From a checkpoint of a small image classifier: batches of 256.
Rows from block 6 of a small image classifier, named by matrix and row number. Rows with one number belong to one neuron. Each number is 128 + 32 x the weight over its row's rms, rounded and kept within 0 to 255. All counts start at 0. After the name is the row's rms in percent of the matrix's.
After each neuron's rows are labels from the 100 images, of 14848, where the neuron reaches its largest size: "strongest on" is what is common among them. Only what is clearly more common there than usual is listed. The data: photos of plants, animals and fungi (iNaturalist).
# u: gMLP up (value half) (model.blocks.6.mixer.u.weight, 576x384), inputs 192-383
# v: gMLP up (gate half) (model.blocks.6.mixer.v.weight, 576x384), inputs 192-383
# out: gMLP down (model.blocks.6.mixer.out.weight, 384x576, transposed), outputs 192-383

u.297 099 [139 128 106 129 172 105 147 145 154  59 101 100 149  88 113 184 117  84 108 138 119 144 192 124  64 183 169 167 149 153  83 113 124  86  95 172 104 108 138  98 143 156 182 113  87 196  89 107 147  84 138 122 151  98 145  90 118  70 161 118  99  96 122  75 166 162 184 123 124 113 110  85 111 146 119 137 148 129 146 134 179 139 113 158 124  99 127 136 136  97 154  99 147 148 111 138  80 105 123 152 167 178  81 175 193 143 120 101 153  87 157  58 208 122 115 142 118 162 178 127  99 187  68  99 107 133 124 138 155 179 144 141  91 103 176 107 183  99 137 165 151 127 163  90 107 143 131 145 105 127 129 147  90 118  65 150 103 183 201  87 124 181 126  82 181 152 121 158 119  76 130 115 147  92 130 188  93 104 140 132  68 169 166  72 107 109  90 125 152 109 145 167]
v.297 094 [ 94 139 119 140 129  83 141 133 193  92 178 100 130 182 155 143 114 121 151 148 107  84 110 127 140 190  97 124 173 126  85  86 157 149 126 115 118 161 154  75 207 107 159  66 151 120 123 118 180 158 177 163 100 147 112 130 132  98 148 156 131 106 113  83 120 153 152 158 111 123 128  93  83 105  80   0 141  96 156 123 112 145 116 132 105 129 163  80 163 150 129 119 132 147 159  73 110 102 180 178 177 105  71  54 123  96  87 186 102 129 154 152  48 163 103 107 100 131  43  89 122  83 167  76 123 157 126 120 115  88 148  93 102 107 169 125  78 128 136 175 189 134 113 130 193 144 175 140 109  91 173 114 124 147 126 121 110 139 105 151 147 175 112 118 170  46  87 157 159 120 107 109 124 133 135  69 147 153 129  24 101 138 182 141 112 109 106 145 106  86  99 116]
out.297 097 [140  93  99 120 165 126 141 177 148 121  98 127 118 117 144 146  74 137 130  98 106  97 138  62 136 149 109 145 160 193  91 155  86 150 101  74  76 133 139 131 131 166 192 151 141 137 164 195 117 131 124 106 198  74 119 166 107 109 143 189  79 147 116  70 120 132 142 149 125 125 147 140  97 151  77  59 153 119 136 117  83 140 137 123 133 105 189  82 131 149 119 106 169 177 115  87  57 113 120 149 149 170 121 154 180 112  85 130 161 108 182 141 147 128 171  89 183 137  31 116 139 106 140 141 111 129 123 163 152  88 113  92 117  96 222  97 130 147 150 163 174 105 159 141 151 114 192  73 112 147 144  85  89 108 100 120  70 111 140 134  95 119 165 143 138 146  85 174 101  96 146  78 166 108 103 119  94 161 166  98 186 140 158 155 131 138 167 134 102  74 139 166]
strongest on: phylum Chordata; class Aves; order Charadriiformes

u.506 102 [131 107  96 167  52  52 149 138 140  85  73 126 157 143 121 122  83 142 133 167 154  93 122 171 109 133 100  92  94 141 144  82 180 150 160 128 108 120 166 104 107  71 106  99 153 148  92 118 111 139 177 116 174  93 176 173 111 166 181 126 152 104 130 192  34 146 143 190 140 113 105 123 174 134 137  79 156  62 114 156  95  66  53 142 155 129 103 103 146 168 133 134 122 117 151 141 114 108 102  92 118  91 117 118  76 116 101  69 122 184 135 170  99  75 142 191 134 137 137 169 122 180 185 143 142 171 181 140 113 130 128 165 114 179 111 147 152 189 115 138 131  86 102 119 140 120 148 131 144 115 134  91 166 102  83  71  99 114 174 105 152 123 112 179 158 105 129 109 164 147 140 202 115  98 144 151  80  77  86  90  98 150 124 132 130  85 120  60 146  58 155 127]
v.506 105 [125 118 141 131  89 125 133 167  74 136 129 139 155 146 141 151 173 103 131  98 131 146 134 149 157 132 113 115 139 119  96  59 133  90 192 118 121 101 153 140 134 138 133 132  78 140 127 101 123 141 158 120 142 186 138 167 165 132  94 163 161 166 134 109 130 148 135 124   7 146  76 100 134 162 201 157 110 144  82 142 130 186 146 177  85 193 106  93 162 119  86 213 129  62 172  83 143 155 117 127 207  93 159 136 134 153 150  64  86  93 116 106  99 147 157 118 115  66 124  88  65 139  79 109 114 153  68 178 113 143 184  60 105  81 140  71 129  98  98 156 140 144 147 134 108  95  91 120 132 109 197 119 189  87 147 151 116 180 121 127 174 161 118 128  99 161  89  95 227 160 169  88 204  82 123 131 138 132 139 147 158 131 157 138 161 147 132  86 167 149 128 169]
out.506 105 [ 94 107  64 124 118 113 131 150 103  93  73 131  86 108 135 140 124  75 118 134 115  91 160 138 132 120  95 113 172  82 142 168  83 141 159 128  64  97 169 175 137 109 175 140 132 127  78  99 135 177 139 155 133 112 155 128  96 141 164 144 148 134 140 104 101  98 142 116 131 105  98 115 100  60 159 181 124 183 129 172 194 138 154  94 127 139 115 134 126 139  75 117 132 111 146 162  94 151  87 101 100  96 150 196 123  82 120 168 173 130 157 189 136  95 131 157 154  69 135 182 138 112 139 157 112  91 151 130 137 150 110  33 116 105 148 174 158 168 123  88  93  52 103 163 112 166  86 168  89 149 177 153 126 155  73  50 112 147 219 129  96 143  99 116 153 115  95 138  80 108 191 146 180 106 123  98 153  83 173  95  87 146 117 124 161 128 116 107 103 130 151 161]
strongest on: phylum Chordata; class Aves; order Anseriformes; family: Anatidae

u.35 093 [117 133 125 115  90 115 196 157 149 148  59 175 129 111 128 159 142 135 134 155 139 175 128 136 174 127 123  98 100 163 122 116 132 118 112  88 139 126 106 164 127 124  93  89 108 105 113 182 127 158  74 107  51  96  99 147 136 183 137 135 147 120 188 134 100 131  88 124 143 126 190 175 191 142 121  99 159 129  88 124 117 194 115 130 167  97 101 101 123  84 144 147 216 113 132 137 154 134 110  85 134 118 148 150 120 149 135 118 184 154 140 177  77 177 112  87 174 169 193 168 118 155 165 166 108  89 126 132 153  91  63 106 143 118 185 143 122  91 106 166 108 139 129 134 132 162  99 142 104 107 114  93 119 136 142  60 157 149 127  94  99 147 169 147 176  67  96 149 127 169 108  93 125 135 179  67 153 106 152 176  97 112 171  43 156 149 107 104 130 122  61 103]
v.35 104 [138 107 152  92 126 187 181  90 139 119 150  93 124 103 104 175 140 127 126 146 124 125  80  91 105  84  79 138 145 143 150 157 142 143 147 150 137 142  98  90 129 112 101 179 160 134 170 111  77 153 176 144 135  69  90 163  53  92  94  72 111 215 181 126 182 115 128 128 124 165 141  89 131 117 170 105  74 180 129 167 200 168 155 128 111 153 144 106 127  86 116 123 161 163 104  64 107  69 130  67 124 112 103 171 135 118 150 108 159 137 131  79 159 116 169 120  77 137  97 121 162  91 118 140 156 122 124 158 143 102  89 101 126 179 166 111  95 109 164 163 135 180 140 151  89 165 156 239 146  92  85 151  98 145 156 161 170 166 103 143 153 146 163 164 152 103  76 122 156 143 140 112 134 111 168 142 151  77 124 151 145  95 147 126 111 127  78 155 124  95 131 152]
out.35 097 [115  82 102 194 104 159 149 152 126 135 168 184  86 126 120 125  94 121  80 102 111 104 153  96 112 100 131 183  99 114  80 131 120 124 145 141 102 159 120 109 114 100 131 118  71 101 136 129 186 126 149  84 173  77 105 102 106 149  91 115 105 156 209 173 144 122 122 105 136 198 121  63 102 125 142  62 144 147 136 139 140 137 146 106 115 139 119 126 159 150 139 124 144 188  65  41  80 119  78 117  90  82 144 135  54 134  80  95 137 107 146 163 135 136 134 160 101 100  97 156 156 115 124 197 105  94  91 168 126 114 101 153 160 164 170  90 139 123  99 165 141 116  75 131 137 157 121 133 123  75 153 186 153 116 130  88 156 201 129 155 122 121 157 122 131 106  98 173  92 121 130 110 171 154 121 100  66 114 148 125 140 153 165  86 124 133  95 179 132  89 151 158]
strongest on: class Insecta; phylum Arthropoda; order Lepidoptera

u.440 097 [136 120 112 126 138 122 137  64 102 107 160 111  45 185 146 116 142 119 155  76 192 123 130  95 106  99 141 102 101 147 160 127 107 122 142 134  70 126 116  86 110 166 140 115 192 112  78 114 116 149  80  71 151 121 130  76  75  95 114 148  97  55  78  68 134 133 158 165  97 172 145  94 138  98 139 166 101  83  99 115 167 132  37  91 187 188  79 124 147 187 123 145 121  88  99 149  75 153 168 124 104 136 152 121 125 132 135 168 113 136 133 163 104 106 105  92  83 104 160 124 197 109 152 148  96 216 111  74 102 133 134  82 162 115 213 108 115 137 131 126 144 110  79 202 114 180 137  76 142  97 161  84  59 115  99 155 137 149 142  95  92 189  89 168 114 141 169  95 125 102  89 131 168 103  83 100 170 104 108  48 109  77 137 114 148 141 104 108  78 114 127 109]
v.440 104 [134 137 117 124 118 211  40 110 118  80 135 207 130  76 132 140 160  84 141 168 133 162 139  94 114  71 130  94 103 108 138 153 138 191 138  29 126 160 165 102 141 161 126 167  81  63 126 124 104 147 128 163 113 125 132 117 100  83 115  82 174 137 126  92 104 167 180 162 100 202 147 115 147  86 119  66 123 143 138  65  84  92 130 148 112 139 168 161 141 158 175 156 168 107 116 108  89 181 144  73 132 112 144 106 126 154 143 175 110 109 152  83 112 148 124 156 119 120  86 190 134 136 118 134 161 182 107  47 125  86 114 145 118 125 165 128 110 163  85 150 164  55 155  80 174 149 185  89 115 152 130 115 140 151 115 139 160 160 172 110 132 101 162 131  61 125 108 125 107 111 167 165 140  89 124 138 125 123 169 124 169 139 135 133 139 111  72 103 202 185 110 114]
out.440 098 [153 151  84 143 159  93 111 207 100 150 138  91 163 126 102  85 166 122 114 106  77 150 142 146 143 148 131 114 126 106 138 102 197 116  80 133 130 116  93 157 134 119 142 131 143 145 132 139 136 117 125 152 106 154 110 100 101 120  97  69 140 147 118  97 156 118 130 120 187 148 201 121 107 100 114 106  96  77 172 103 155 143 130 173 116 113 146 145  52  72 122 136 126 154 142 161 172 113 153 161 151 141  86  85 145 158 128 142 149 101 132 138 114 118 108 112 177  86  90 179 157 109 163 136 153 145 154  48 193  76 152 105 126 162 144  96  65 142  74 124 136 161 137 124 146 157 184  58  93 114 132  92 106 105 154 152  70 135 142 149 138 128 111 191 132  84 146 143 179 141 122  84  53  94 188 141 206 158  97 160 118 150  83 147 116  42 102 133 165 123 151 128]
strongest on: phylum Chordata; class Aves

u.284 095 [191 119 162 129 156 151  88 195 127 182 138  96 162 106 149 150 172 179  95 175 101 218 142 156 152 149  68  55 144 164 132 110  97 119 184 173 151  23 124 102 133 147  90 165 133 163 126 174 148 116 121 126 103 119  78 180 174 120 205  93  84  96 148  94  77  34 150 147 139 104  43 125 151 153 136 149 126 143  94  99  93 131 121  97 141 123 124 116 164 136 139 140  69 121  89 140 125  45  76 177 106 152 132 112 112 148 126 141  82 138 122  60 154 153 135  93  70 158 138 109 102 139 122 144 180 155 158 158 132 113 131  90 172 147 153 158 152 104  74 138 106 186 138 154 105 134 159 162 176 115 125  88 176 183 118 151 117  84 153 107  79 142 132 167 118 173  90 114 136 132  76 124 126 164 205 152  76  79 129 132 208 134 183 130 111 100 123  84 125 125 146 115]
v.284 097 [159 175 132  95 129 176 106 165 124 117 143 129 201  70  80  98 134 101  79 126 138 114  94  99 153 122 104  94  98 170 138 120  78 127  67  99 136 150 157  97  64 165 130 120 113  74 151 174 167 146  97  97  93 187  78 137 138  99 163  64  97 136 157 163 117  95 150 100 144 117 163 121 103 148 123 161 113 125  92 107 138 178 124  86 133 140 116 130 172 119 166  73  85 148  85 154 125 135 112 152 151 130 127 124 157 138 167  77  60 151 120 159 133 138 172 188  83 184 157  92  94 122 120 109 191 149  96 144  73 106  92 127 141 153  97 153 159 137 124 162 157 146 117 149 144 107 131 147 113 169 153 148 106 114  99 150 139 113 156 133 112 142 126 145 157 131 177 221 136 131 115 102 125 122 188 165 108  64 173 168 170  74 147 102 177 156 142 115 132 144  81 164]
out.284 098 [148 188  99 115 134 146 179 124 134 155  90 116 168 159 111 106  73 129 121 111  99 144 110 161  92 190 113 116 114 134 145 115 173 136 148 101  99 177 158 178  71  91 111 116 202  85 144 183 127 113 132 171  79 183  95  90 148 108 139 141 144 137 159 126 114 148 155 127 120 156 170 113 155 133 144 166 148  93  58 152 102 143 119 105 127 120 117 102 128 133 118 129 176  91 132 165 161 120 110 134 124 133 135 153 148 160  57 136  75 147 170 162 107 140 197 114 115 167 164 175 141 132 176  95 213 161 147 198  92 122 148 174 160 135 110 148 106  78 125 162 114 160 110 116 155  91  99 119 141 126 159 171 125 106 123 172 159  75  63 122  91 126 190 163  86 135 134 191 163  99 124 161 122 161 161 102 143 101 125 120 159 119 129 114 152  87 164 151  99 134 103 126]
strongest on: order Lepidoptera

u.188 100 [112  70 158 123 132 124 186 139 115  95 121 106  83 123 169 101 115  41 130 111 132 155 141  98  94 170  93 152 149 173  90 121 115 135 185 116 184 127 108  92 155 126 133  67 103 121 136 207 109 147 134 148  99 148 167 169 140 112 121 185 143 129 109 119 122 130 158  73 141 116 108 101 116 116 127 161 137 124  93 124 138 146 116 118 144 123 147  96 141 147 139 156 104 121 113 236 104 135 118 116 122  85 127 173 150 142 132 140 145 114 109 208 151 119  62 122 135 110 113 131 120 174 111 117 152  76 114 106 140 112 140 148 111  90 133 112  77 121 134 118 135 153 109 111 103  83 180 116 134 196 119  83  87 118 170 147 107 143  73 135 183 137 158 176  86 148 171 111 164 119 149 171 158 126 170 154 136 150 177 147 133 121 146 177 137 135 153 107 134  40 126 137]
v.188 096 [134 144 130  73  80 114 117  61 105 143 128 230 118 155 116 118 181 145 123 167  90 136 110  92 140 150 122 139 117 159  88 151 157  95 167 176 105 103 151  81 140 147  89 187 120 150 156 131 112 124 191 111 142 111 116 127 106 145 140 101 131 151 152 124 157 124 109 149 151  96 194 141 152  59 162 128 120 135 150 100  89  87 159 112 141 125 184 149 113 128 104 166 121 156 160  96 146  88 114  80 138 163 132 110  95 199 182 161 113  66 116 101 105 151 104  70 153 130 141 129 123 132 115 120  99 129  94 100 141 120 118 153 115 147 131  88  83 133  95 113 125 119  34 123 134 130 134  94 180 112 153 107 154 142 184 121  92 147 119 175 115 142 165 130 173 116  91 138 108 135 134 112 129  81  93 157 164  92  99  83 150 137 109 139 179  96 111 131  56 108 104  70]
out.188 103 [137 143 100  93 109 115 107 128  54  79 157 129 150 137 180 110 165 102 149 124 121 166 174 115 106 136 111 134 136 136 157  91  85  79 145  97 152  91 133 115 108 107 136 148 117 178 122 114 126 149 112  87  84 129  85  61  83 116 102  85 111 118 150 139  78 181 120 150 193 107 191 135 144 140  75 114 125 170  94  72 162 154 123 123 209 168 115 175 106 142 180 112 142 145 109 145 122  97 117 100 141  91 168 152 128 138 171 121  85 109 121  99  75 126 107  95 126 121 153 155 161 136  95 168 118 155  67 119  99  82 169 141  94 113 107 119  92 137 103 135 140 106 186 126 178 182 139 146 117 118 144 166 153 108 116 146 146 135 111 114 166 119 107 202 142 114 119 170 117 164  88 135 144 145 127  46 129 142 146 147 148 145  95 151  89 105 156 164 142 100 120  90]
strongest on: class Aves

u.439 101 [118 151  93  90 119  98  97 121 113 106 161 171 189  46 106  92  93 134 108 169 164 150 130  99 159 124  95 147  28 152 101 104 184 143 109 130 122 142 122 132 130 179 188  97 140 115  95  73 165 166 150 107  96 136 143  72 132 145 170 123 108 125  44 182 113  90 131  90 171  98 131 146 107 163 101 143 125  93 119 122 170  89  83 131  87  66 134 191 140  83 166 149  94 125 139 145  88 175 141 137 147  53  45 112 153 146 148 126 165 132 154 155 101 165 134 122 100 154 148 102 138 111 147 144 134 107  98 169  69 140  76 161 145 151 122 125  99 139 105  68 120 174 158 121 147 127  94  84 139  94  88 102 123  84 112 158  80 140 163 142 118 110 106 134 157  66 137  55 166 104 118 150  99 102 160  59 104 121 109 147  56 200 152  86 109 178  73  76 104 153 161 107]
v.439 094 [125  98 106  80 206 160 148 160 140 185 112 148 142 142 132 167 146  79 147  77 120 130 117 171 126 207 129 139 117 121  89  71  65 177 161 125 152 143  81  66 107 120 148 143 139 134 147 160 134 124 108 138 143  72 102 107 123 126  92 120 133 115 132 112 149 173 118  64 200  98 188 133 170 183 194 170 103 174 116 115 163 150 123 179 161 133  95 164  83 171  64  72 105 149 124  94 115 128 120  85 114 125  81  85 109  87 115 136  82 168 121 161 106 134 197 106 114  74 137 122 143 119 152 137 136 148 164 124 160 131  73 121  77 135 125 129 109  76 145  98 168 107 124 114 108  86 123 144 149  89 149 180 104  97 165 128 106 125  91  56 114 120  56  94 136 159  68  98 124 147 175 103 153 134 122 139 106 163 196 108  95 119 182  77  90 159 111 113 160 144 133 167]
out.439 098 [155 157 144  63 178 140 134 169 118 155 153 179 107 154 128  96 180 126 125 109  81 113  78 142 133 164 132 125 154 124 120 116 104 132 162 100 134 133 122  94 113 139 184 142 185 162 117 194  72 105 127 143 122 142 113 107 111 114 138 132 145 101 104 149  92 167 142 152 120 139 119 140 145 138  71 154 102 175 138 143 105 168 108 177 158 110 101 136 113 139  81 138 133 164 119 179  62 154 140 135 103 113 143  92 131 137  91 129  82 123  25 161 158 139 104 158  84  47 154 129  97 174 147 153 160  91 148 145 133  55 138 168  62 102 117 146 130 145 184  51 146 175 119 156  79 141 142 141  84 128 137 161 129 135 198 104 119 168 158  55 117 126 111  93 162 201  95 123  97 145 163 139  67 176 124 147 155 129 124 141 137  87 148 152 112 129 111 192 131 131 153 176]
strongest on: class Insecta; phylum Arthropoda; order Lepidoptera; family: Nymphalidae

u.438 098 [158  71 209  76 138 158 109 152 136 136 121 158 151 119 108  99 117  96 161 160 192  82 167 135 108 105 133 135  90 144 132 185 131  68  97 167 110 145 136  95 157  89 139  79  57 148 150  58 107 109 135  64  88  51 126  98  95 207 144 109 106 133 152  92 122 151 115 170 127 155 153 110 118 200  68 114 147 165 150 129 137 144 154 115 119 111  79 152 158 146 139 127 105 150 134  61  66  88 132 123 150 137 147  92 151  82 124 119 126 185  98 117 147 152 121 170 104 125  86  95 163 129 118 121  92  71 127  85 134 131 112  93 133 106 112 135 132 154 109 112 118 100 153 162 122 200 124 134 142 155 103 122 125  69 104 112 113 184 147 111  66 152 116  96 139  97 157 154 147 132 164 155 125 163  92  88 139 107 135  96 119  81 154  67 137  66 139  99 147 128 124 101]
v.438 097 [107  99  82  96 155  78 125  58 104 134 136 173 102  52 115  67 155 122 110  73 120  98 184 137 103 128 144  74 149 162 151  34 122 123 176 142 138 135 113 167 105 122 154 113 141  81  96 153 149 153 147 140 136 114 121  86  65 112  87  83 131 122 181  81 144 117 109 107 124 141 163 120  86 128 137  79 185 167 131 103  95 137 143 118 158 155 103 112 120  78 194 139  99  98 106 144 136 119 150 123 181 127 128 170 137 108 141 120 171 148 181 197  97 137 120 101 143 121 120 136 137 101 134 137 100 130 143 163 140  90  95 129 117 117 131 177 118  96  45 153 174 179 131 134 140 155  47  42 150 161 153 141 127 100 118 151 139 125 132 166 116 188 133 108 123  95 208 147 160 135 220 131 165 152 111 187 112  74 117 145 137  70  67 132 127 140  77 150 138 109 204  72]
out.438 098 [135 116 147 109 145 128 110 118 116 122 116 113 103 108 106 149 109  79 101  92 122  90 108 121 143 162 154 119 108 197 186 160 105 126 136  56 139  91 131 142  71 182 160 102 144 129 100 204 148 161  99 182 131 158 122 100 138 135  96 160 183 156 161 123  85 146  99 102  85  84 174 119 178  97 149  88 112 136  87 130 128 116 146 185 106 128  93 156  58 139 146 142 112 130  90 164 121 130  80 103 176 143 141 117  74  95 167 130 100 153 140 129 150 142 108 140 172 139 152 157 159 137 165  86 110 105  93 146 175 143  88 118  98  90 160 106 150 104 119  99 169 152 181  71 128 181  78 143 152 131 168 158 176 164 108  71 111 133 111 167  99 146  72 134 134 136 146 145 122 118 137 137 114 137 164 122 110 154 142  99  80 116 108 137 144 123  98 135 100 121 143  52]
strongest on: class Insecta; phylum Arthropoda; order Lepidoptera

u.96 101 [105 165 194 116  87 114 124 137 163 131  51 104  99 157 105 147  95 112 162 123 205 121 146 167 133 128 123  92 140 114 172 151 121 146 105 117 104  55 192  85 166  42 122  67 156 158  93  99 147 105  85 120 128 139 122  89 121 143 115 152 122 152 134 118 102  94 232 117 162  77 192 162  67 136 175 109 143 141 139 196 217  75  82 107 165 113 159 147 175 161 131 115 132  86 161 130 122 117 145 114 126  98  96  72 107 131 137 115 125 187 128 164 150  37 107 160  76 112 113 121 154 148 147 154 142  93 112 105 165  81  84 150 108 116 110 106  63 143 117 113 107 106 104 181 147  89 173  99 125 149  93 139 175 146 159 115 140 146  60 105  99 141 121 154 154 148 174 109 138 124  93 102 130 123 101 145  97  93  93 155 119 133  94 224 155 103  89  65  41 161 119  96]
v.96 105 [127 142 173 114  81 131  92 128 164 137  65 164 145 133 109 115  79 105 144 136 112  55  74 172 163 141 133 159  86 128 104 145 120 141 169  79 159 131 135 125 133  81  67 163 101 111  93 149 149 114 122 109 158 161 124 109 166 204  61 204  86  65  87 118 122 100 176  40 120 139 152  80  67 143 118 115  94 127 173 139 138 149 166 168 104 170 107 104 101 141 129 118 176 146  71 154  94  87 105  84 132 113 131 132 148  93 204 117  94 143  94 158 170 117 171 124 140 113 141 168  98 117 128  69 110 130  82 155 118 103  95 150  97 109  95 152 125 100 111 118 111 122 135  61  87 151 101 127 113 163 103 189 151 122 156  81 123 138 110 146 144 176 180 120 150 137 221 107 138 118 150 158 108 174 150  80 142 164 101 160 206 131 142 104 106 152  99 166 100 211 100 106]
out.96 103 [ 89  63 127 156 156 107 121 129 173 163 192 115 129  90  77  79  88 141 119 109 104  86 126 144 118 100 140 163 166 143 169 113 146 179 122 129 115 104 156 111 113 104 172 151 135 122  71 124 111 147 192  94 151 104 161  89 174  89  79 151 122 124 155 147  92  97 177 111 110  79  93  83 127 197 168 109  95 163  99  99 134 151 147 136 154 127  95 103 171  94 155 177 179 132 101 131 142 128 124  73 130 121 119  98 106  84 179 115 105 170 141 236 204 183 143 130 145 152 132 133 226 148 116  80 111 103 147  81  66 135 105 199 111 116  78 123 154 112 108 167 138  71  63 118 103 158  49  87 135 147  93 152 203  85 151 145  96 158 129 127 118  63 116 147 101 143 176  68 160 142 148 133 124 101 164 181 120 165  75 126 143 128 129  92 122 204 114 174 125 114 143 136]
strongest on: class Insecta; phylum Arthropoda; order Lepidoptera

u.110 102 [203 176 135 116  66 111 104  99 120 129 142 104 130 103 112 136 138 166 117 163 100 134 139 117 107 148 150 158 155  89 130  80  99 138 112  72 138 134  87 143 100  95 156  87  98 109 195 135 127  98 165 123 107 139 162 113 138 158 140 135 162 123 140 111 125 101 142 108 155 146 120 144 133 157 128  90 129 118 158  83  52 164 119 156 169 114 120  59 148 123 107  38 118  78 116 120 112 171 101 118 126  89 102 129 146 119  76  75 111 108 140  96 102 124 172 155 164 145 121 181 123 127  83 149 114  94 193  96 174 113 106 101 136 145 108 134  84 145 185 124 125 139 137 156 131 134  69 148 130 128 154  76 118 118 135  55 129 136 120  79 144 212  86 124 171 105 135 132 115 161 195 193 112  98 140 131  94  89  95 184 145 191 152 117 116  41 132 115 171 101  68 137]
v.110 101 [151 148 180 116  93  97 121 129 119 105  52 167 126  80 114 187 129 129 130 120 150 142 135  81 128 112  87 119 116  92 131 169 194 122 172 122 112  59 132  75 137 134  91 104 114  93  79 135 143 155 104 129 132 187 117 107 104 117 138  88  77 127 131 152  92 100 216 139 115 139 121 164 139 183  85 116 147  40 137 184  65 134 124 115  92 123 103  60 137 137 191 169 135 188 107 141 122 124 124 113 112 117  80 182 112 189 155 108 116 187 121 133 124 135 119 193 111  73 178 183 149  94 163  84 138  91 146 135 107 137 121 161  99  97 153 120 133 143 126 133  73 124 114  97  83 127  86 129 110 152 173 124 157 114 109 161 120  96 130 170 135 153 123 152  84 126 166  43 108 175 160 146  70 121 173 158 167 115 101 106  81 207 110 111 149 139  74 120 166 102 126 103]
out.110 102 [ 52 113 140 123 152 151 128 133 161 118 111  85 137 108 126 173 199 104 139 161 201 142 121 140 127 139 120 114 135 135 189 104 159 164 136 160  88 112 166  95 113 138  52  56  77 140 157  88 104 147 118 141  64 173  62  98  75 108 113 118 137 174 190 130 126  79 156 136  90 137 107 160 128 106 100 144 111 114  97 155 120 105 141 142  68 115 193 156  92 114 120  94 140  96 141 123  92 162 188  88 133 116  62 109 151 189 108 152 155 152 158 107 132 171 111 130 112 144 137 108 132 103 138  92 125  83  94 148 134 125  98 126  65  70 186  95  86 130 121 141 127  93  79  99 166  60 103 117 113 106 113 114  59  42 164 128 187  93 213 184 120 193 163 158 198 118 124 147 126  93 138  73 114 185 122 118 137 132  77 114 208 192 142 113 106 123 146 126  87 123 147 121]
strongest on: order Lepidoptera; family: Lycaenidae

u.75 096 [114 100 131 164  83 114 124 163 158 112 125 171 141 184 159 130  96 181 101 139 166 138 124 153 162  73 152 108 160 156 110 120 147 137 106 109 135  78 163 169 119  75 114 109  73  82 125 123 143 137  94 162 171  62 154 106  99 109  93 116 110  54 129 105 127  52 133 162  81 132 172 140 151  69 152 153 143 100 107 129  96 157 134 104 168  74 166 107  98  95 133 130 122 130 133 125 217 131 158 163  78 132 119  95 113 127  96 136 110 172 155  85 141 143 163 129  82 119 131 115 109 129 119 136 131 161  74 189 116 130  69 132  75 133 177 102 114 124 116 100 121 164 106 173 138 131 115 142  95 149 123 141  98  80 140 103 149 128 100 131 188 150 135 149 124  82 155 122 138 178  95 149  52  90 173 121 120 123 145 122  84 125 133 120 135  80 146 148 104 147  99 121]
v.75 098 [ 77 215  18  71 142 141 116 109 199 112 201  83 183 137 152 123 127  75 109  41 146 177 114 132 136  85 184 106 127 185 103 127  96 115  94  95 143 176 143 170 143 167  88  97 131 137  95 161 125 144 117 130  58 117 151  81 142  58 129 187 171  79 117 101 134  78 131 160  95 163 192 134  39 117 142 127 143 156 108 122  76 153 200  92 122 114 144 109 104 159 153  66  97 129 190 139 160 130 115  73  87 144 152 136 199 128 145 151 128  93 103 155  98 144 153 169 105 115 151 163  94 116 134 154 104 160 121  90  91 138 149 122  70 113 131 104  74 124 122 102 152 141 141 117 125 142 114 126 169  98 139 120 133 117 142  96  75 114 183  98 144 158 114 146  83 101 156 119 135  82 131 128 138 126 164 128 167  91 130 116 144 118 171 130 186 108 134  84  92  95 168 107]
out.75 098 [109 155 109 132 147 109 123  82 108 149 146 124 121  87 138 104 134 122 139  75 134 151  93  99  88 206 122 102 153 106 100 102 128 111 142 161 119 129 134 187 177  87  88 109 167 119 176 148 193 120 134 149 146 104 148 130 112 114 153  85 156 196 120  49 139  50 110 163  91 133  99 122  85 105 160 128  79 150 135  68 133  94 176  78 105 138 151 129 120 103 125 101 136 157 155 126 140 105 132 170  74  87 155 124 153 142  79 111 105 119  94 133 156  88 160 165  99  89 137 175 171 155 148 140 103 153 100 146 128 176 106  42  69  91  60  99 117  98  87 117  99 112 141 149 138 111 172 149 137  81 147 101 161 125 162 136 136  64 134 144 111 117 127 135 153 136 178 105 156  81 153  85 102 182 149 150 202  59 145 116 137 118 124 137 169 101  94 122 106 161 118 128]
strongest on: class Aves; order Anseriformes; family: Anatidae

u.204 098 [ 65  91 121  73 144 137 116 119 102 104 105 148 115 111 181 140 169 108 107 131 133 150 119  95 106 205 108 187 124 110  78 119 117 171 175 117 119  77 120 123 147 124 195  97  94 116 132 120  58 143 165 145  72 135 148 129 149  94 172 180  71  95  26 120 152  98 154 160 124 164 176 186 116 100 152 142 150 111 139 109 178 147 134 126 159 133 161 120 120  98 133 139 175 192 135 136 134 138 138 128 138 141 103 105 163 201 115 128 148 151 110 108 203 144 118  73 200 102 150 125 114 178 106 170 150 124 184 159 141  96  86 166 105 144 141 191 181  85 100 148 132  79 152 103 154 121 124 104 128 169  90 143 103 132  82 167 147 146 149  85 124 175 113 132 151 181 115 102 137  44 172 145 146 163  88 172 120 106 106 149 133 177 112 153 177 142  92 145 120 148 143 115]
v.204 095 [166 163 120  90  93 126 173 184 132 105 143 130 130 118 144  72 148 166 141 174 121  80 170 174 143 106 115 107 176 111 107 142 107 150 137 104 110 136 127 118 150 143 111 134  58 154 140 125 125 146 135 162 110 176 158  97 123 105 165 146 141 100  80  66 131 120  92 114 173 179 149 112 122 108  95 149  58  83 151  83  94 150 136 109 116 183 142 118 140 126 119 119 143 155 101  78 143 135 154 187 103 116 106 130 124 147 158 109 111 138  90  86  99 170  94  80 123 187  67 121 191 109 159  88 149 153 195 104 132  94 147  62 128 104 228 146  72 103 147 194 145 104 132 119 106 159 111  79  89 132 174  87 136 117 118 102 141  88 133 110 154  99  77  83  75 107 134 109 113 214 159  97  74 111 132  61  94 149  64  79 148 153 105 121 135 144 199 151 127  99 141 178]
out.204 098 [112 105 133 134 137 133 151 201 141 185 185 164  80 109 149 104 138 119  80 123 125  98 123  46 101 104 120 132  97  88 147 146 131 184 119  95  96 115 114 130 100 144 132 163 203 108 121 107  88 156 129 168 121 188 131 132 158 141 143 153 144 112 109 146  98  77 135 150 123 164 145 142  81 147  75 101  83  98 121 192 137 163 112 115 164  81 140  89 148  76 103 137 103 113 131 121  99 141 151 132 130 162  51 115 122 133 138 165 143 179 188 193 122 137  80 127 121  73  93  91 212 114 158 138 125 104 167  78 193  90 180  84 123 157 164 176 117 135 125 117 113 131 147  84 150 120  92 141 109 197 148  77 166 156 161 138 173 125 160 104  94 122 112 128 145 111 135 131 130 176 152 117 126 106  44 132  94 156  94 169 114 138 137  62 117 165 195 162 107 145 187 205]
strongest on: phylum Chordata; class Aves; order Charadriiformes; family: Laridae